From a checkpoint of a small sound classifier.
Model: 7.63M parameters, log mel input, arch resnet_bottleneck, depths [2, 5, 5].
Training: adamw at rate 0.0014, 21900 steps.
Data: trained on short read English sentences (LibriTTS-R), 26041 training examples.
Rows from block 7 of a small sound classifier, named by matrix and row number. Rows with one number belong to one channel. Each number is 50 + 12 x the weight over its row's rms, rounded and kept within 0 to 99. All counts start at 0. After the name is the row's rms in percent of the matrix's.
Before each channel's rows are labels from the 100 clips, of 14976, where the channel reaches its highest value: "top examples" is what is common among them. Only what is clearly more common there than usual is listed. The data: short read English sentences (LibriTTS-R).
# convs1: 3x3 conv, stride 2 (model.blocks.7.convs.1.weight, 256x256x3x3, each kernel summed), inputs 86-171
# convs2: expand pointwise conv (model.blocks.7.convs.2.weight, 1024x256x1x1, transposed), outputs 86-171

top examples: voice: female
convs1.183 080:55 53 17 54 47 49 66 50 66 61 57 54 66 08 52 52 21 59 68 47 61 55 47 70 58 51 23 66 58 68 43 49 58 50 53 58 60 63 58 51 34 47 54 42 70 56 59 49 59 69 70 75 43 55 57 47 45 57 59 18 58 58 50 58 63 56 43 29 48 60 51 48 42 62 47 39 54 48 61 45 51 50 50 53 47 37
convs2.183 088:59 58 49 36 28 47 45 58 61 46 25 53 81 56 55 72 61 37 67 53 54 48 49 54 48 52 40 67 45 66 51 44 50 44 26 40 46 52 51 61 48 65 58 48 28 58 60 28 49 49 50 44 52 49 39 49 59 67 64 56 50 39 25 60 49 55 56 62 63 39 56 49 34 43 41 39 40 43 62 44 42 52 51 31 45 54

top examples: voice: male
convs1.47 079:52 42 55 58 55 60 46 47 32 46 38 34 31 61 33 51 68 51 57 42 26 29 41 40 66 35 57 49 48 53 48 52 47 61 40 39 53 44 49 45 39 50 32 51 34 34 37 58 53 44 51 25 65 56 32 49 41 52 69 70 37 62 43 34 63 57 40 33 66 55 58 30 50 62 55 41 34 36 38 50 42 34 40 53 41 57
convs2.47 118:42 32 52 52 26 46 30 42 21 42 45 69 39 59 43 51 47 47 37 59 51 34 34 40 62 51 61 64 39 72 59 58 43 34 48 39 56 39 60 55 43 40 39 42 49 35 38 48 61 75 48 53 56 35 47 32 21 36 28 48 53 55 48 67 38 40 62 51 50 23 37 25 32 52 50 58 38 69 53 50 49 26 37 46 57 28

top examples: voice: female
convs1.157 109:46 72 28 63 38 41 50 68 46 63 58 56 54 26 66 64 34 52 60 60 42 58 51 63 61 54 38 57 57 61 51 56 63 52 65 59 51 52 64 55 49 62 46 50 34 64 55 64 39 55 65 58 58 59 38 51 59 64 56 51 64 61 60 55 57 15 41 55 56 60 66 57 51 48 64 53 70 36 58 58 61 60 65 23 53 22
convs2.157 102:49 46 40 42 39 49 34 51 54 57 42 29 62 29 45 47 46 51 46 45 47 54 44 47 47 72 43 51 44 34 56 42 51 53 37 53 48 39 37 22 35 66 58 65 40 65 52 57 29 39 58 52 06 44 47 28 47 44 47 76 41 51 33 60 39 57 68 45 51 43 65 45 48 32 58 46 32 45 46 57 40 39 70 47 50 52

top examples: voice: female
convs1.20 081:49 41 27 56 40 40 48 46 28 54 50 35 56 24 38 63 41 41 58 39 48 36 32 58 51 22 33 63 61 58 38 44 45 39 40 28 43 45 55 33 33 49 41 35 29 56 34 51 48 50 53 27 35 38 44 50 34 56 51 35 34 44 42 24 47 34 48 29 49 35 43 33 36 56 52 45 46 46 47 40 53 41 39 36 38 39
convs2.20 099:63 39 63 52 23 59 59 44 38 71 70 64 56 56 61 46 62 54 48 74 73 52 56 50 75 45 35 55 51 53 39 66 50 48 51 32 65 36 65 53 61 50 51 47 58 54 41 71 58 42 64 63 64 37 59 46 61 54 34 41 66 57 47 52 62 67 57 63 70 43 43 65 52 69 43 51 49 49 63 53 62 45 33 62 48 49

top examples: voice: female
convs1.115 084:60 53 21 55 57 46 69 56 52 59 51 41 54 16 55 61 38 50 61 50 55 34 40 61 40 48 27 64 54 66 54 48 49 48 51 45 54 47 66 54 53 38 47 24 51 62 50 50 70 62 69 57 36 24 56 58 42 54 60 21 53 54 33 27 54 52 47 23 50 32 43 39 29 67 56 43 56 46 52 41 38 39 50 57 47 38
convs2.115 090:55 44 62 34 31 45 42 46 43 72 61 52 62 58 72 52 78 50 36 33 48 64 62 60 48 55 37 63 51 69 44 75 51 49 47 47 56 42 63 56 42 53 45 50 46 69 35 60 43 52 84 65 49 38 80 51 72 59 54 48 64 51 53 51 45 65 39 50 67 55 66 76 66 45 54 57 41 50 64 38 54 49 45 73 42 37

top examples: voice: female
convs1.151 128:28 54 25 55 44 56 47 56 38 55 52 51 49 34 39 59 39 49 60 41 35 54 51 48 51 40 23 54 42 55 33 51 45 25 38 47 38 63 56 37 57 46 48 50 25 48 30 49 32 55 50 43 58 44 47 39 43 58 34 36 44 32 44 46 39 26 46 52 64 42 46 51 45 36 60 46 64 20 50 46 59 57 38 31 41 23
convs2.151 103:47 72 39 49 58 66 64 52 50 66 33 56 50 40 46 61 67 40 63 60 51 60 51 61 62 40 39 66 59 44 43 51 51 58 48 73 43 72 40 56 49 63 59 57 52 66 52 37 54 44 26 42 56 65 30 31 39 32 69 57 51 43 35 61 62 58 61 43 48 62 48 52 54 56 49 42 61 49 59 58 43 64 64 35 59 80

top examples: voice: female
convs1.188 110:45 48 41 55 53 46 12 51 47 42 50 47 50 48 65 50 39 54 40 45 44 49 64 37 43 36 28 44 45 48 65 46 24 33 64 38 56 65 44 58 48 37 34 52 44 39 35 42 50 52 38 39 47 58 51 44 12 50 54 40 41 21 44 64 32 48 21 69 53 46 38 56 35 42 47 57 42 48 45 30 49 43 66 35 61 44
convs2.188 102:35 56 47 38 41 51 62 56 73 63 50 45 65 54 50 52 57 54 64 45 45 53 39 59 17 52 54 44 58 64 66 33 55 33 37 43 62 44 40 38 47 62 67 70 53 52 54 61 36 39 54 47 52 50 50 49 38 52 74 52 19 61 45 47 49 61 50 57 54 66 50 56 26 51 45 55 17 50 21 56 66 73 72 57 42 69

top examples: voice: female
convs1.28 137:48 53 41 57 58 45 28 57 47 35 28 61 68 55 51 46 49 55 57 44 60 54 61 25 40 47 25 28 25 55 57 44 29 33 56 46 60 65 33 54 57 28 45 52 51 23 35 25 58 61 49 44 38 57 63 47 20 62 55 48 48 22 47 59 27 50 37 59 50 45 35 60 48 44 38 55 36 54 49 27 65 55 57 53 54 43
convs2.28 102:47 70 35 37 65 75 49 76 61 39 22 54 38 40 49 77 63 39 75 45 42 48 57 78 43 27 36 68 60 70 29 47 41 62 71 53 35 87 37 40 58 44 55 50 54 51 59 35 48 68 37 54 48 52 45 53 42 51 55 49 37 51 26 51 55 52 62 52 49 67 35 38 34 54 48 57 60 63 57 48 60 69 65 37 73 55

top examples: voice: female
convs1.65 085:44 63 49 63 56 40 52 64 70 59 40 39 61 41 37 49 24 57 60 48 49 43 35 44 53 52 53 49 52 64 45 42 59 64 38 49 40 42 54 60 49 40 35 36 56 51 64 48 68 33 74 50 39 33 51 54 57 57 62 21 45 64 63 34 61 56 55 34 46 36 54 24 62 46 48 33 46 49 45 59 52 23 34 57 30 58
convs2.65 108:59 44 63 45 37 40 53 54 49 66 60 54 52 59 71 59 77 35 46 51 47 70 55 67 43 44 48 60 41 62 46 48 28 56 48 29 66 39 38 61 33 40 44 38 38 51 40 79 45 62 63 48 44 32 56 70 46 46 48 35 39 58 50 56 23 63 49 59 46 52 37 63 59 40 73 59 57 60 60 49 64 44 25 66 51 52

top examples: voice: female
convs1.46 096:32 39 21 51 38 44 64 48 41 37 55 30 58 23 36 25 34 40 48 41 38 42 51 63 53 42 39 41 54 54 27 37 61 18 36 56 45 40 45 41 36 59 42 41 25 57 30 53 36 70 50 45 41 49 48 45 61 53 41 27 44 54 39 45 61 32 44 40 44 57 57 34 34 49 29 40 50 29 38 53 51 48 32 40 38 29
convs2.46 105:64 49 42 50 51 51 52 53 55 60 34 45 58 43 58 55 69 32 48 59 53 59 50 50 57 57 48 59 56 45 63 35 59 37 38 70 46 37 52 65 65 77 59 64 37 54 59 34 53 55 25 34 53 65 42 36 45 52 49 45 42 27 31 54 69 55 67 46 41 57 60 48 41 53 13 40 48 42 32 59 27 52 52 21 49 58

top examples: voice: female
convs1.247 106:51 47 22 51 48 47 63 50 57 50 41 59 51 09 44 46 18 57 67 46 59 56 42 48 44 53 31 50 44 61 37 46 52 47 51 53 48 60 48 46 33 40 45 35 60 51 55 44 60 48 61 61 39 47 58 40 46 53 48 10 46 47 41 43 43 50 46 16 39 43 38 55 36 47 47 40 40 44 44 40 45 59 46 41 47 40
convs2.247 095:50 50 54 40 52 51 37 77 64 54 39 61 51 57 68 63 59 39 59 81 47 61 34 66 57 55 32 80 38 62 42 55 44 39 29 38 33 46 41 69 47 52 66 35 41 60 51 25 52 65 46 40 51 48 40 59 57 53 62 47 50 36 34 54 63 42 62 54 33 53 43 48 42 52 46 63 46 63 53 52 43 53 45 45 48 55

top examples: voice: female
convs1.208 084:36 39 19 59 47 38 45 60 39 43 63 25 51 18 50 29 32 59 58 41 35 30 37 70 40 39 26 60 62 64 50 67 55 28 49 33 65 55 49 62 31 47 36 55 51 62 47 59 57 55 55 39 45 57 44 47 44 67 70 36 40 51 36 54 61 59 30 25 35 62 48 32 37 51 34 34 62 28 48 40 51 41 46 44 48 47
convs2.208 091:68 47 43 45 57 54 59 59 51 50 46 41 73 48 45 53 56 39 53 62 62 66 40 62 65 47 33 57 41 55 57 48 51 34 16 57 53 51 51 38 59 70 59 48 40 47 54 16 52 64 30 48 48 50 47 20 49 61 54 55 51 29 32 65 56 59 69 46 66 59 56 44 32 32 23 43 41 60 52 58 36 33 41 31 53 45

top examples: voice: female
convs1.3 088:58 48 43 56 70 42 47 57 63 57 48 40 66 22 41 62 47 56 59 37 71 54 65 57 44 33 31 65 59 60 46 43 44 54 55 42 56 46 66 59 73 31 30 21 42 65 45 66 72 56 72 34 50 27 67 53 43 52 73 38 40 49 61 36 55 50 46 38 45 30 41 34 47 71 56 34 63 62 37 36 50 41 49 58 47 42
convs2.3 092:50 48 56 31 46 42 42 50 47 74 67 58 60 60 61 55 69 39 50 41 69 55 67 49 36 44 46 54 39 53 48 64 45 60 52 33 71 36 61 61 46 44 45 30 59 47 47 54 41 39 49 67 56 41 69 38 56 53 56 56 38 46 64 59 35 58 58 48 70 59 59 68 65 46 65 52 57 47 64 50 56 47 30 55 55 44

top examples: voice: female
convs1.252 123:35 45 11 56 38 43 61 50 43 62 60 46 56 20 57 49 18 56 61 54 48 47 46 63 56 60 38 57 55 62 45 62 66 43 52 59 49 50 59 49 29 63 51 64 57 61 43 53 48 56 58 71 48 70 46 44 59 57 47 24 64 61 39 67 60 39 45 34 46 63 60 57 30 43 56 51 58 35 63 59 53 58 54 32 42 19
convs2.252 104:57 63 49 47 52 44 64 70 69 45 36 47 82 33 53 64 58 36 57 59 45 61 39 65 61 47 31 61 61 45 43 52 61 39 31 50 30 47 28 49 51 53 66 37 28 54 71 23 43 46 50 57 42 51 43 50 61 52 59 85 44 37 44 69 56 44 66 34 61 55 59 50 33 43 49 50 39 53 47 52 35 55 58 47 52 62

top examples: voice: male
convs1.137 100:55 26 41 39 53 34 46 34 54 54 58 67 40 50 41 52 36 64 51 28 58 52 48 61 33 23 44 58 57 34 52 54 30 59 48 33 49 68 58 55 44 34 26 46 55 59 40 56 57 25 45 22 54 45 58 34 48 41 53 53 17 37 35 55 38 56 34 33 37 49 44 64 24 34 52 39 52 63 24 37 33 61 49 40 55 55
convs2.137 099:85 53 53 49 52 63 17 55 40 62 53 58 43 49 46 41 40 51 34 39 25 34 45 35 56 55 56 41 33 59 50 57 27 52 62 40 57 54 55 67 55 46 30 45 70 27 37 49 58 64 48 52 57 24 60 53 63 52 34 35 41 45 57 53 46 27 50 33 48 26 50 49 53 61 54 71 53 63 37 17 37 29 38 68 52 30

top examples: voice: female
convs1.192 073:56 38 24 49 50 46 60 37 48 71 58 47 55 13 53 70 38 53 52 44 60 40 50 57 46 37 37 67 64 57 51 49 46 46 54 52 44 50 75 57 44 39 50 27 44 62 39 66 67 68 69 55 58 28 45 55 42 44 69 24 49 48 30 24 51 43 39 28 52 45 41 37 22 63 69 49 62 44 62 36 37 35 48 52 42 45
convs2.192 088:60 43 58 39 13 41 55 64 61 57 52 59 63 43 57 62 73 54 59 53 60 55 56 52 46 34 27 65 51 52 35 73 43 51 35 37 58 36 73 53 46 55 32 37 63 66 47 69 54 33 65 59 45 42 76 61 64 65 46 38 49 54 59 47 47 52 49 64 81 36 49 67 54 54 56 44 55 47 66 44 66 46 41 70 28 49

top examples: voice: female
convs1.189 112:60 77 52 70 36 59 67 76 59 41 38 50 55 45 56 30 59 35 74 51 44 57 58 45 61 48 42 39 40 69 54 31 55 55 53 47 56 29 45 45 49 49 42 52 48 45 70 44 38 57 70 53 42 75 45 53 59 74 43 67 56 51 76 57 59 36 44 55 64 50 55 54 69 52 35 52 50 35 54 51 72 68 59 54 58 55
convs2.189 096:46 58 26 53 58 45 50 60 45 55 54 49 57 58 20 38 37 61 47 44 56 52 50 48 59 48 26 34 44 42 49 30 54 34 41 77 53 51 46 44 40 56 62 56 43 49 67 57 38 42 37 34 36 56 43 18 52 49 50 75 47 37 43 58 52 53 50 40 55 61 55 39 35 27 61 32 43 43 38 64 34 53 52 37 48 54

top examples: voice: female
convs1.159 125:31 69 42 65 32 61 61 73 44 47 52 47 64 40 38 38 43 37 62 46 43 53 52 52 69 43 39 51 55 63 40 45 67 24 35 41 31 35 56 26 47 57 40 57 37 50 51 50 25 58 64 44 49 63 39 41 55 69 39 44 51 59 65 56 63 30 39 49 73 45 71 48 68 33 42 44 56 19 48 51 68 59 41 43 33 43
convs2.159 092:52 47 48 47 60 41 38 60 48 53 22 41 47 55 35 40 38 55 58 53 39 50 55 37 54 39 30 36 29 57 35 44 54 43 51 65 36 39 32 60 59 48 39 36 36 59 39 46 57 41 48 45 35 62 24 31 45 52 53 65 48 47 41 49 39 34 74 24 45 42 45 35 43 29 54 45 44 35 53 51 42 42 36 42 71 45

top examples: voice: male
convs1.201 088:43 27 39 26 52 33 72 16 40 57 66 62 30 63 54 50 37 52 39 47 46 52 37 66 48 45 69 60 63 32 58 58 57 50 48 64 46 46 57 55 47 53 50 54 49 65 34 64 47 29 53 47 63 58 48 52 72 21 53 48 40 60 21 59 53 46 61 42 44 58 53 68 20 14 59 46 63 53 57 63 17 57 46 37 42 49
convs2.201 093:86 44 64 43 55 48 33 35 36 57 45 54 46 38 42 28 52 35 39 44 39 48 57 23 56 71 60 25 52 47 48 61 47 46 70 37 40 52 48 61 56 59 50 44 68 29 49 61 49 43 41 33 54 29 45 36 64 66 42 35 54 54 67 60 43 43 52 19 35 40 50 47 46 54 57 61 69 37 58 37 47 35 43 70 51 34

top examples: voice: female
convs1.42 083:48 45 18 55 32 46 61 55 61 60 47 48 63 06 45 48 22 59 65 41 46 49 40 55 46 53 27 57 53 65 40 38 52 44 51 48 61 60 58 42 21 45 34 46 46 55 57 51 43 53 57 62 36 47 44 37 52 55 43 21 36 51 44 48 58 38 38 25 40 42 44 47 41 59 49 31 48 37 48 48 50 50 47 45 51 32
convs2.42 098:67 52 47 55 46 67 45 73 79 64 44 59 59 48 51 61 49 40 69 70 44 64 38 61 57 56 34 57 43 51 58 54 55 19 21 49 47 45 43 56 63 55 63 46 39 45 60 25 47 50 41 37 54 55 44 45 67 58 54 60 54 48 28 56 61 48 61 54 60 59 62 56 30 51 29 53 43 53 57 50 46 54 44 35 37 62

top examples: voice: female
convs1.7 105:33 57 07 60 46 34 53 50 38 60 53 46 61 12 54 51 16 65 51 51 46 47 45 55 52 62 34 54 48 61 46 58 62 39 56 62 43 59 59 46 32 61 50 64 46 56 41 52 48 64 55 67 47 73 43 42 54 55 45 27 67 52 46 61 53 34 42 39 43 64 60 49 34 50 59 55 52 40 66 55 58 49 56 31 41 23
convs2.7 100:58 56 41 43 50 39 51 61 66 49 37 50 69 38 48 62 69 40 44 46 45 56 46 64 47 48 43 66 60 45 54 45 73 42 29 51 43 48 44 53 43 71 63 45 34 52 62 27 51 46 35 33 34 57 28 38 42 52 67 72 49 35 24 73 51 45 57 29 43 60 64 50 25 31 39 42 49 53 49 40 34 44 61 26 54 58

top examples: voice: female
convs1.68 086:52 31 22 43 55 35 45 34 43 63 59 48 55 25 65 67 31 70 35 59 52 40 56 59 52 49 38 65 56 51 61 64 56 40 63 53 45 69 65 59 43 59 51 41 45 60 25 57 59 63 48 53 57 49 44 48 48 46 66 38 59 52 19 37 56 37 44 29 42 50 53 30 06 64 63 42 55 51 50 50 48 25 61 38 48 31
convs2.68 089:43 43 54 46 20 44 65 60 51 38 55 60 68 33 72 86 66 42 56 61 71 44 21 74 56 41 50 69 73 51 24 45 60 48 29 24 66 44 50 39 51 54 48 44 51 45 59 59 50 31 42 40 52 67 59 49 51 70 48 53 52 43 44 48 40 54 50 48 53 58 52 52 37 46 53 46 45 38 43 31 40 64 56 45 57 70

top examples: voice: male
convs1.24 086:53 58 85 60 63 55 41 52 50 62 54 35 76 46 35 66 72 55 54 42 64 52 53 56 53 42 46 60 55 50 54 64 48 60 35 24 56 59 61 57 63 48 33 54 68 51 61 61 73 50 46 39 57 46 69 50 49 55 75 49 37 57 68 44 54 85 38 52 57 51 46 40 60 70 65 20 51 65 35 43 50 50 34 73 44 72
convs2.24 102:46 49 27 62 38 30 45 43 50 32 51 59 32 56 46 46 51 58 30 51 46 49 33 37 37 46 71 60 49 53 49 46 54 43 51 50 59 36 64 44 24 56 29 46 65 37 67 50 55 65 54 56 43 41 49 26 39 29 49 48 35 65 57 47 31 35 63 52 45 43 53 37 27 46 57 59 45 59 48 47 62 37 50 52 48 43

top examples: voice: female
convs1.206 087:56 56 47 64 52 54 37 53 27 57 53 20 56 37 27 65 43 51 60 46 37 33 39 44 69 34 54 50 47 62 47 56 58 73 34 32 50 50 50 50 45 57 38 49 44 37 44 52 54 44 68 36 61 52 31 47 46 54 62 40 50 56 47 27 58 55 44 48 71 45 76 25 33 68 64 27 43 54 54 49 55 23 32 52 46 52
convs2.206 098:45 52 35 66 43 38 52 48 52 49 78 84 55 48 34 55 56 52 54 39 52 52 36 45 38 36 39 57 55 30 52 53 65 43 26 51 72 37 68 62 47 62 47 54 62 46 48 69 55 20 31 53 51 50 64 65 42 42 53 45 16 59 64 64 49 54 51 51 61 53 52 56 53 42 33 37 42 35 27 40 49 41 43 71 26 57

top examples: voice: female
convs1.228 115:41 70 33 76 41 52 51 71 41 50 50 55 67 48 60 57 44 41 71 47 44 49 58 51 61 52 33 51 49 73 50 48 61 33 50 61 55 47 55 54 44 58 60 66 31 54 54 47 41 55 78 62 49 78 43 51 50 77 50 42 65 47 60 62 41 26 53 50 70 54 56 55 56 39 52 59 56 43 65 45 77 50 47 40 53 24
convs2.228 095:47 54 37 35 70 58 61 58 45 51 42 41 61 32 39 50 50 37 50 46 46 50 56 53 34 52 43 54 58 44 47 54 44 70 52 48 44 71 24 56 35 67 45 54 56 51 53 46 35 38 37 42 48 59 46 59 34 46 40 58 36 57 41 73 60 43 58 33 47 59 59 53 56 35 56 45 54 28 53 44 56 45 62 42 44 49

top examples: voice: female
convs1.127 110:39 55 37 61 46 50 28 55 46 27 40 50 66 44 58 41 34 48 48 42 46 60 59 23 54 43 38 26 34 51 54 56 33 30 51 39 53 50 34 49 51 46 35 69 50 26 36 29 48 57 49 50 35 65 50 43 20 59 51 39 52 22 45 69 32 48 38 56 55 56 43 57 53 32 28 50 32 46 56 36 59 53 53 42 46 45
convs2.127 110:40 75 55 44 57 43 68 50 78 45 49 45 54 51 36 54 43 39 67 34 52 48 39 56 22 49 41 39 69 43 47 44 48 60 30 58 53 58 40 38 44 50 63 64 57 44 56 60 27 34 64 64 44 57 52 50 49 42 62 35 47 62 61 64 42 48 60 54 59 63 60 37 57 45 63 38 27 43 42 54 58 64 65 67 46 64

top examples: voice: male
convs1.5 114:44 48 39 48 40 41 50 55 37 40 52 33 36 31 34 36 35 47 41 44 44 30 28 56 56 34 41 51 52 46 48 43 41 54 35 29 35 40 50 46 34 43 36 52 55 45 43 53 56 25 46 31 50 50 42 45 42 49 53 34 33 46 46 40 50 46 41 32 50 52 54 41 43 45 42 33 45 49 42 45 51 39 36 43 34 51
convs2.5 102:49 40 57 58 53 56 27 64 44 36 50 68 38 60 37 41 25 59 36 45 29 37 60 38 57 38 50 40 24 45 44 48 36 29 59 55 64 51 45 47 47 34 35 28 61 18 34 47 63 42 56 52 45 37 50 48 64 60 26 48 52 51 72 53 45 37 61 43 51 32 43 55 53 46 47 52 44 58 50 20 59 39 33 63 59 33

top examples: voice: male
convs1.158 131:43 39 47 24 59 52 45 32 54 32 48 47 33 51 38 29 37 43 32 33 55 44 45 48 45 28 41 39 49 25 37 39 44 48 43 39 39 51 36 43 46 44 37 56 57 41 42 42 55 30 28 32 45 46 60 31 38 25 29 45 29 40 43 50 50 58 47 43 52 49 45 53 49 36 30 41 38 55 37 38 28 53 44 55 41 60
convs2.158 096:38 43 70 49 61 71 31 30 44 25 48 69 49 71 46 50 36 49 52 57 52 50 77 42 67 52 39 56 30 71 33 59 40 45 51 53 64 51 55 50 57 36 50 48 49 53 39 43 51 59 41 51 72 38 49 45 58 53 44 32 45 30 66 61 54 38 56 60 67 31 35 24 48 55 40 47 63 68 64 30 75 48 24 63 49 38

top examples: voice: female
convs1.254 144:32 72 34 67 36 58 55 74 43 63 60 49 55 30 53 57 32 41 66 51 35 44 46 62 63 51 36 62 56 72 47 48 60 38 50 61 38 37 66 47 42 56 55 60 35 59 56 60 33 58 76 63 63 68 34 48 56 68 39 41 67 56 60 51 50 26 55 44 68 55 62 53 55 38 55 54 66 28 64 56 69 52 49 29 45 30
convs2.254 103:49 56 31 34 62 50 38 55 50 53 40 39 56 44 37 55 44 45 52 30 47 50 50 63 40 51 51 58 52 38 55 49 49 49 49 62 56 60 22 42 51 66 63 70 44 67 64 56 39 38 53 41 30 61 37 58 45 50 57 59 52 50 33 67 70 46 63 32 41 51 68 43 64 40 46 37 58 35 41 48 39 52 59 53 51 59