Rows from block 4 of a small sound classifier, named by matrix and row number. Rows with one number belong to one channel. Each number is 200 + 40 x the weight over its row's rms, rounded and kept within 0 to 999. All counts start at 0. After the name is the row's rms in percent of the matrix's.
After each channel's rows are labels from the 100 clips, of 14976, where the channel reaches its highest value: "responds to" is what is common among them. Only what is clearly more common there than usual is listed. The data: short read English sentences (LibriTTS-R).
# convs1: 3x3 conv (model.blocks.4.convs.1.weight, 128x128x3x3, each kernel summed), inputs 64-127
# convs2: expand pointwise conv (model.blocks.4.convs.2.weight, 512x128x1x1, transposed), outputs 86-171

convs1.15,101,216,220,108,147,215,200,212,175,192,182,246,152,125,193,170,154,204,165,255,229,212,252,192,176,206,166,228,127,211,163,238,177,187,158,237,159,192,104,182,167,185,193,198,158,113,214,197,239,219,194,213,210,164,216,158,239,188,187,205,163,155,133,252,213
convs2.15,100,162,246,163,203,192,227,156,176,249,232,207,204,149,224,226,194,195,189,141,184,156,205,194,197,233,165,169,140,141,152,145,195,213,238,187,237,229,224,181,260,225,153,236,184,205,180,246,206,243,235,242,243,183,191,152,191,218,140,233,200,189,230,202,285,167,163,185,157,164,185,217,198,163,190,184,252,178,154,171,188,189,111,145,166,130,46
responds to: voice: male

convs1.42,125,248,182,147,214,201,154,180,178,110,196,190,188,109,179,129,111,218,168,248,190,242,180,218,212,147,230,195,110,201,210,189,249,149,226,204,137,245,175,206,131,179,253,178,173,218,222,215,132,212,218,215,207,212,262,225,185,238,229,255,204,189,177,260,264
convs2.42,097,222,186,215,154,118,219,176,217,173,154,198,179,242,168,269,254,221,249,258,175,194,239,155,200,193,179,213,232,197,244,261,238,208,156,258,201,130,151,205,211,218,204,196,304,253,161,238,217,260,191,274,161,149,234,219,321,241,242,225,125,256,189,139,197,196,210,272,242,221,282,230,245,171,142,180,215,176,176,235,234,177,242,219,165,328,184
responds to: voice: male

convs1.44,075,168,233,242,312,214,108,180,238,272,207,235,218,217,169,206,216,250,188,169,159,189,212,208,172,201,197,236,258,211,229,226,133,184,229,253,225,232,257,266,185,169,209,177,190,238,159,194,247,174,183,202,224,259,172,192,240,312,146,160,254,225,247,207,156
convs2.44,094,214,233,194,160,203,267,153,217,191,196,120,234,204,208,158,207,181,246,215,256,211,214,197,232,111,165,142,229,178,161,143,199,278,225,204,210,239,228,226,179,128,167,192,133,197,257,233,199,131,150,258,222,124,142,167,289,166,214,162,198,235,212,213,168,201,211,194,234,149,187,234,183,209,203,165,131,222,135,261,226,202,137,151,190,177,178
responds to: voice: male

convs1.53,133,178,224,194,194,191,150,189,123,185,159,281,184,195,202,214,218,188,149,198,210,152,142,176,105,227,147,200,207,187,204,183,128,233,129,173,211,202,199,136,239,201,154,172,136,141,160,127,217,205,214,171,167,172,153,116,220,217,205,156,211,222,204,145,162
convs2.53,103,132,180,228,228,225,220,207,88,265,269,235,194,183,145,204,198,178,240,219,174,164,175,159,185,252,155,256,152,258,197,236,192,167,267,217,258,220,182,209,159,169,234,237,201,239,228,140,219,158,200,236,216,192,223,213,224,141,222,192,175,227,182,212,215,114,194,179,170,128,150,214,117,203,211,93,213,148,179,182,224,165,259,179,203,212,154
responds to: voice: female

convs1.60,159,183,246,125,153,216,220,171,211,182,162,243,126,130,207,111,109,168,202,212,155,226,156,194,213,169,197,233,119,217,216,180,205,90,242,176,156,218,141,185,93,113,226,203,207,194,172,189,210,183,188,234,189,195,216,196,263,198,177,236,180,178,162,224,199
convs2.60,095,232,135,169,192,171,162,152,253,208,266,199,209,191,209,211,259,199,207,190,227,197,204,231,232,186,208,200,114,185,220,193,175,238,236,278,213,232,232,195,245,240,258,167,200,209,139,267,187,291,257,245,196,193,251,158,222,229,105,250,201,236,154,74,204,254,240,205,188,184,194,139,168,163,204,254,182,159,212,130,191,205,222,200,231,196,186
responds to: voice: male

convs1.18,107,239,196,142,204,219,137,186,217,135,189,203,163,132,141,124,113,242,146,287,191,251,221,209,194,108,210,196,195,262,160,230,237,168,255,198,151,256,171,232,161,154,251,181,231,250,221,238,165,169,176,193,221,250,232,222,207,269,188,170,197,176,173,254,194
convs2.18,083,209,184,250,184,265,238,131,272,169,149,147,174,259,171,175,255,259,188,273,147,253,183,193,199,229,217,146,113,169,239,75,232,299,220,111,177,179,150,224,148,93,220,238,254,190,198,181,137,196,165,269,232,155,165,204,179,229,200,230,292,242,160,141,199,175,238,208,162,190,219,143,150,174,207,187,218,179,154,150,193,161,152,218,216,283,215
responds to: voice: male

convs1.24,083,220,231,186,229,266,136,160,225,159,178,234,169,195,196,159,157,175,182,254,178,158,157,249,209,176,252,199,218,179,153,164,234,186,259,174,195,288,200,187,191,185,265,171,252,272,168,271,195,189,192,206,223,241,249,247,242,210,219,158,209,204,205,263,152
convs2.24,094,185,206,219,175,171,217,135,222,211,197,175,156,203,230,174,159,159,187,217,252,200,210,162,248,142,195,167,235,115,177,147,119,227,184,158,242,208,234,242,198,160,220,208,144,215,252,212,194,146,198,241,240,247,177,141,148,185,197,213,183,224,102,164,244,167,135,224,210,171,229,191,192,163,238,190,213,192,284,211,248,224,163,197,180,195,222
responds to: voice: male

convs1.33,120,195,140,198,231,142,135,244,210,228,179,171,194,181,174,200,215,197,176,209,228,188,241,136,170,225,136,121,214,154,118,241,122,229,214,231,246,194,213,238,218,183,153,181,163,186,229,119,195,158,167,160,188,162,179,165,164,182,187,145,257,246,218,190,151
convs2.33,108,265,200,223,294,197,264,218,253,212,259,241,193,211,197,239,171,163,265,198,168,258,190,163,125,229,268,231,147,216,255,162,187,251,103,161,192,220,240,184,215,173,193,238,195,144,167,228,281,131,185,232,260,269,260,181,201,177,188,177,225,139,219,201,112,151,228,215,187,262,226,242,218,233,263,181,179,91,220,153,200,193,229,173,195,161,236
responds to: voice: female

convs1.29,080,241,198,231,187,227,130,150,201,212,175,234,169,221,171,244,270,194,172,188,145,179,258,173,141,188,204,204,263,186,199,207,154,279,197,202,214,226,270,206,283,194,187,158,200,192,172,188,203,164,174,211,217,145,189,166,235,109,213,198,263,311,296,183,201
convs2.29,101,170,217,266,233,246,154,187,145,216,181,222,205,192,254,176,98,195,186,171,206,271,244,205,193,208,254,256,121,193,203,173,292,240,222,196,210,203,188,254,199,236,221,187,184,197,188,257,243,168,234,193,208,244,169,295,203,166,208,139,280,203,156,184,204,156,212,167,148,166,182,159,175,212,230,181,186,191,253,180,214,200,208,115,171,186,196
responds to: voice: female

convs1.41,082,199,208,178,191,202,217,202,236,189,139,243,169,213,171,226,231,152,186,172,197,161,275,138,171,183,202,142,220,136,148,244,172,256,152,231,202,142,195,256,231,214,146,158,257,184,184,211,209,127,144,115,191,172,172,186,178,156,143,187,165,203,186,151,152
convs2.41,114,246,267,256,201,185,218,163,225,177,175,266,210,126,212,212,153,165,174,268,225,220,255,179,178,237,265,231,183,203,166,183,243,267,233,167,258,218,186,189,211,192,181,190,189,146,239,229,200,186,170,224,182,263,242,189,150,149,217,179,207,198,265,249,179,145,124,246,166,155,205,214,166,204,197,209,198,212,234,158,215,259,174,172,184,231,213
responds to: voice: male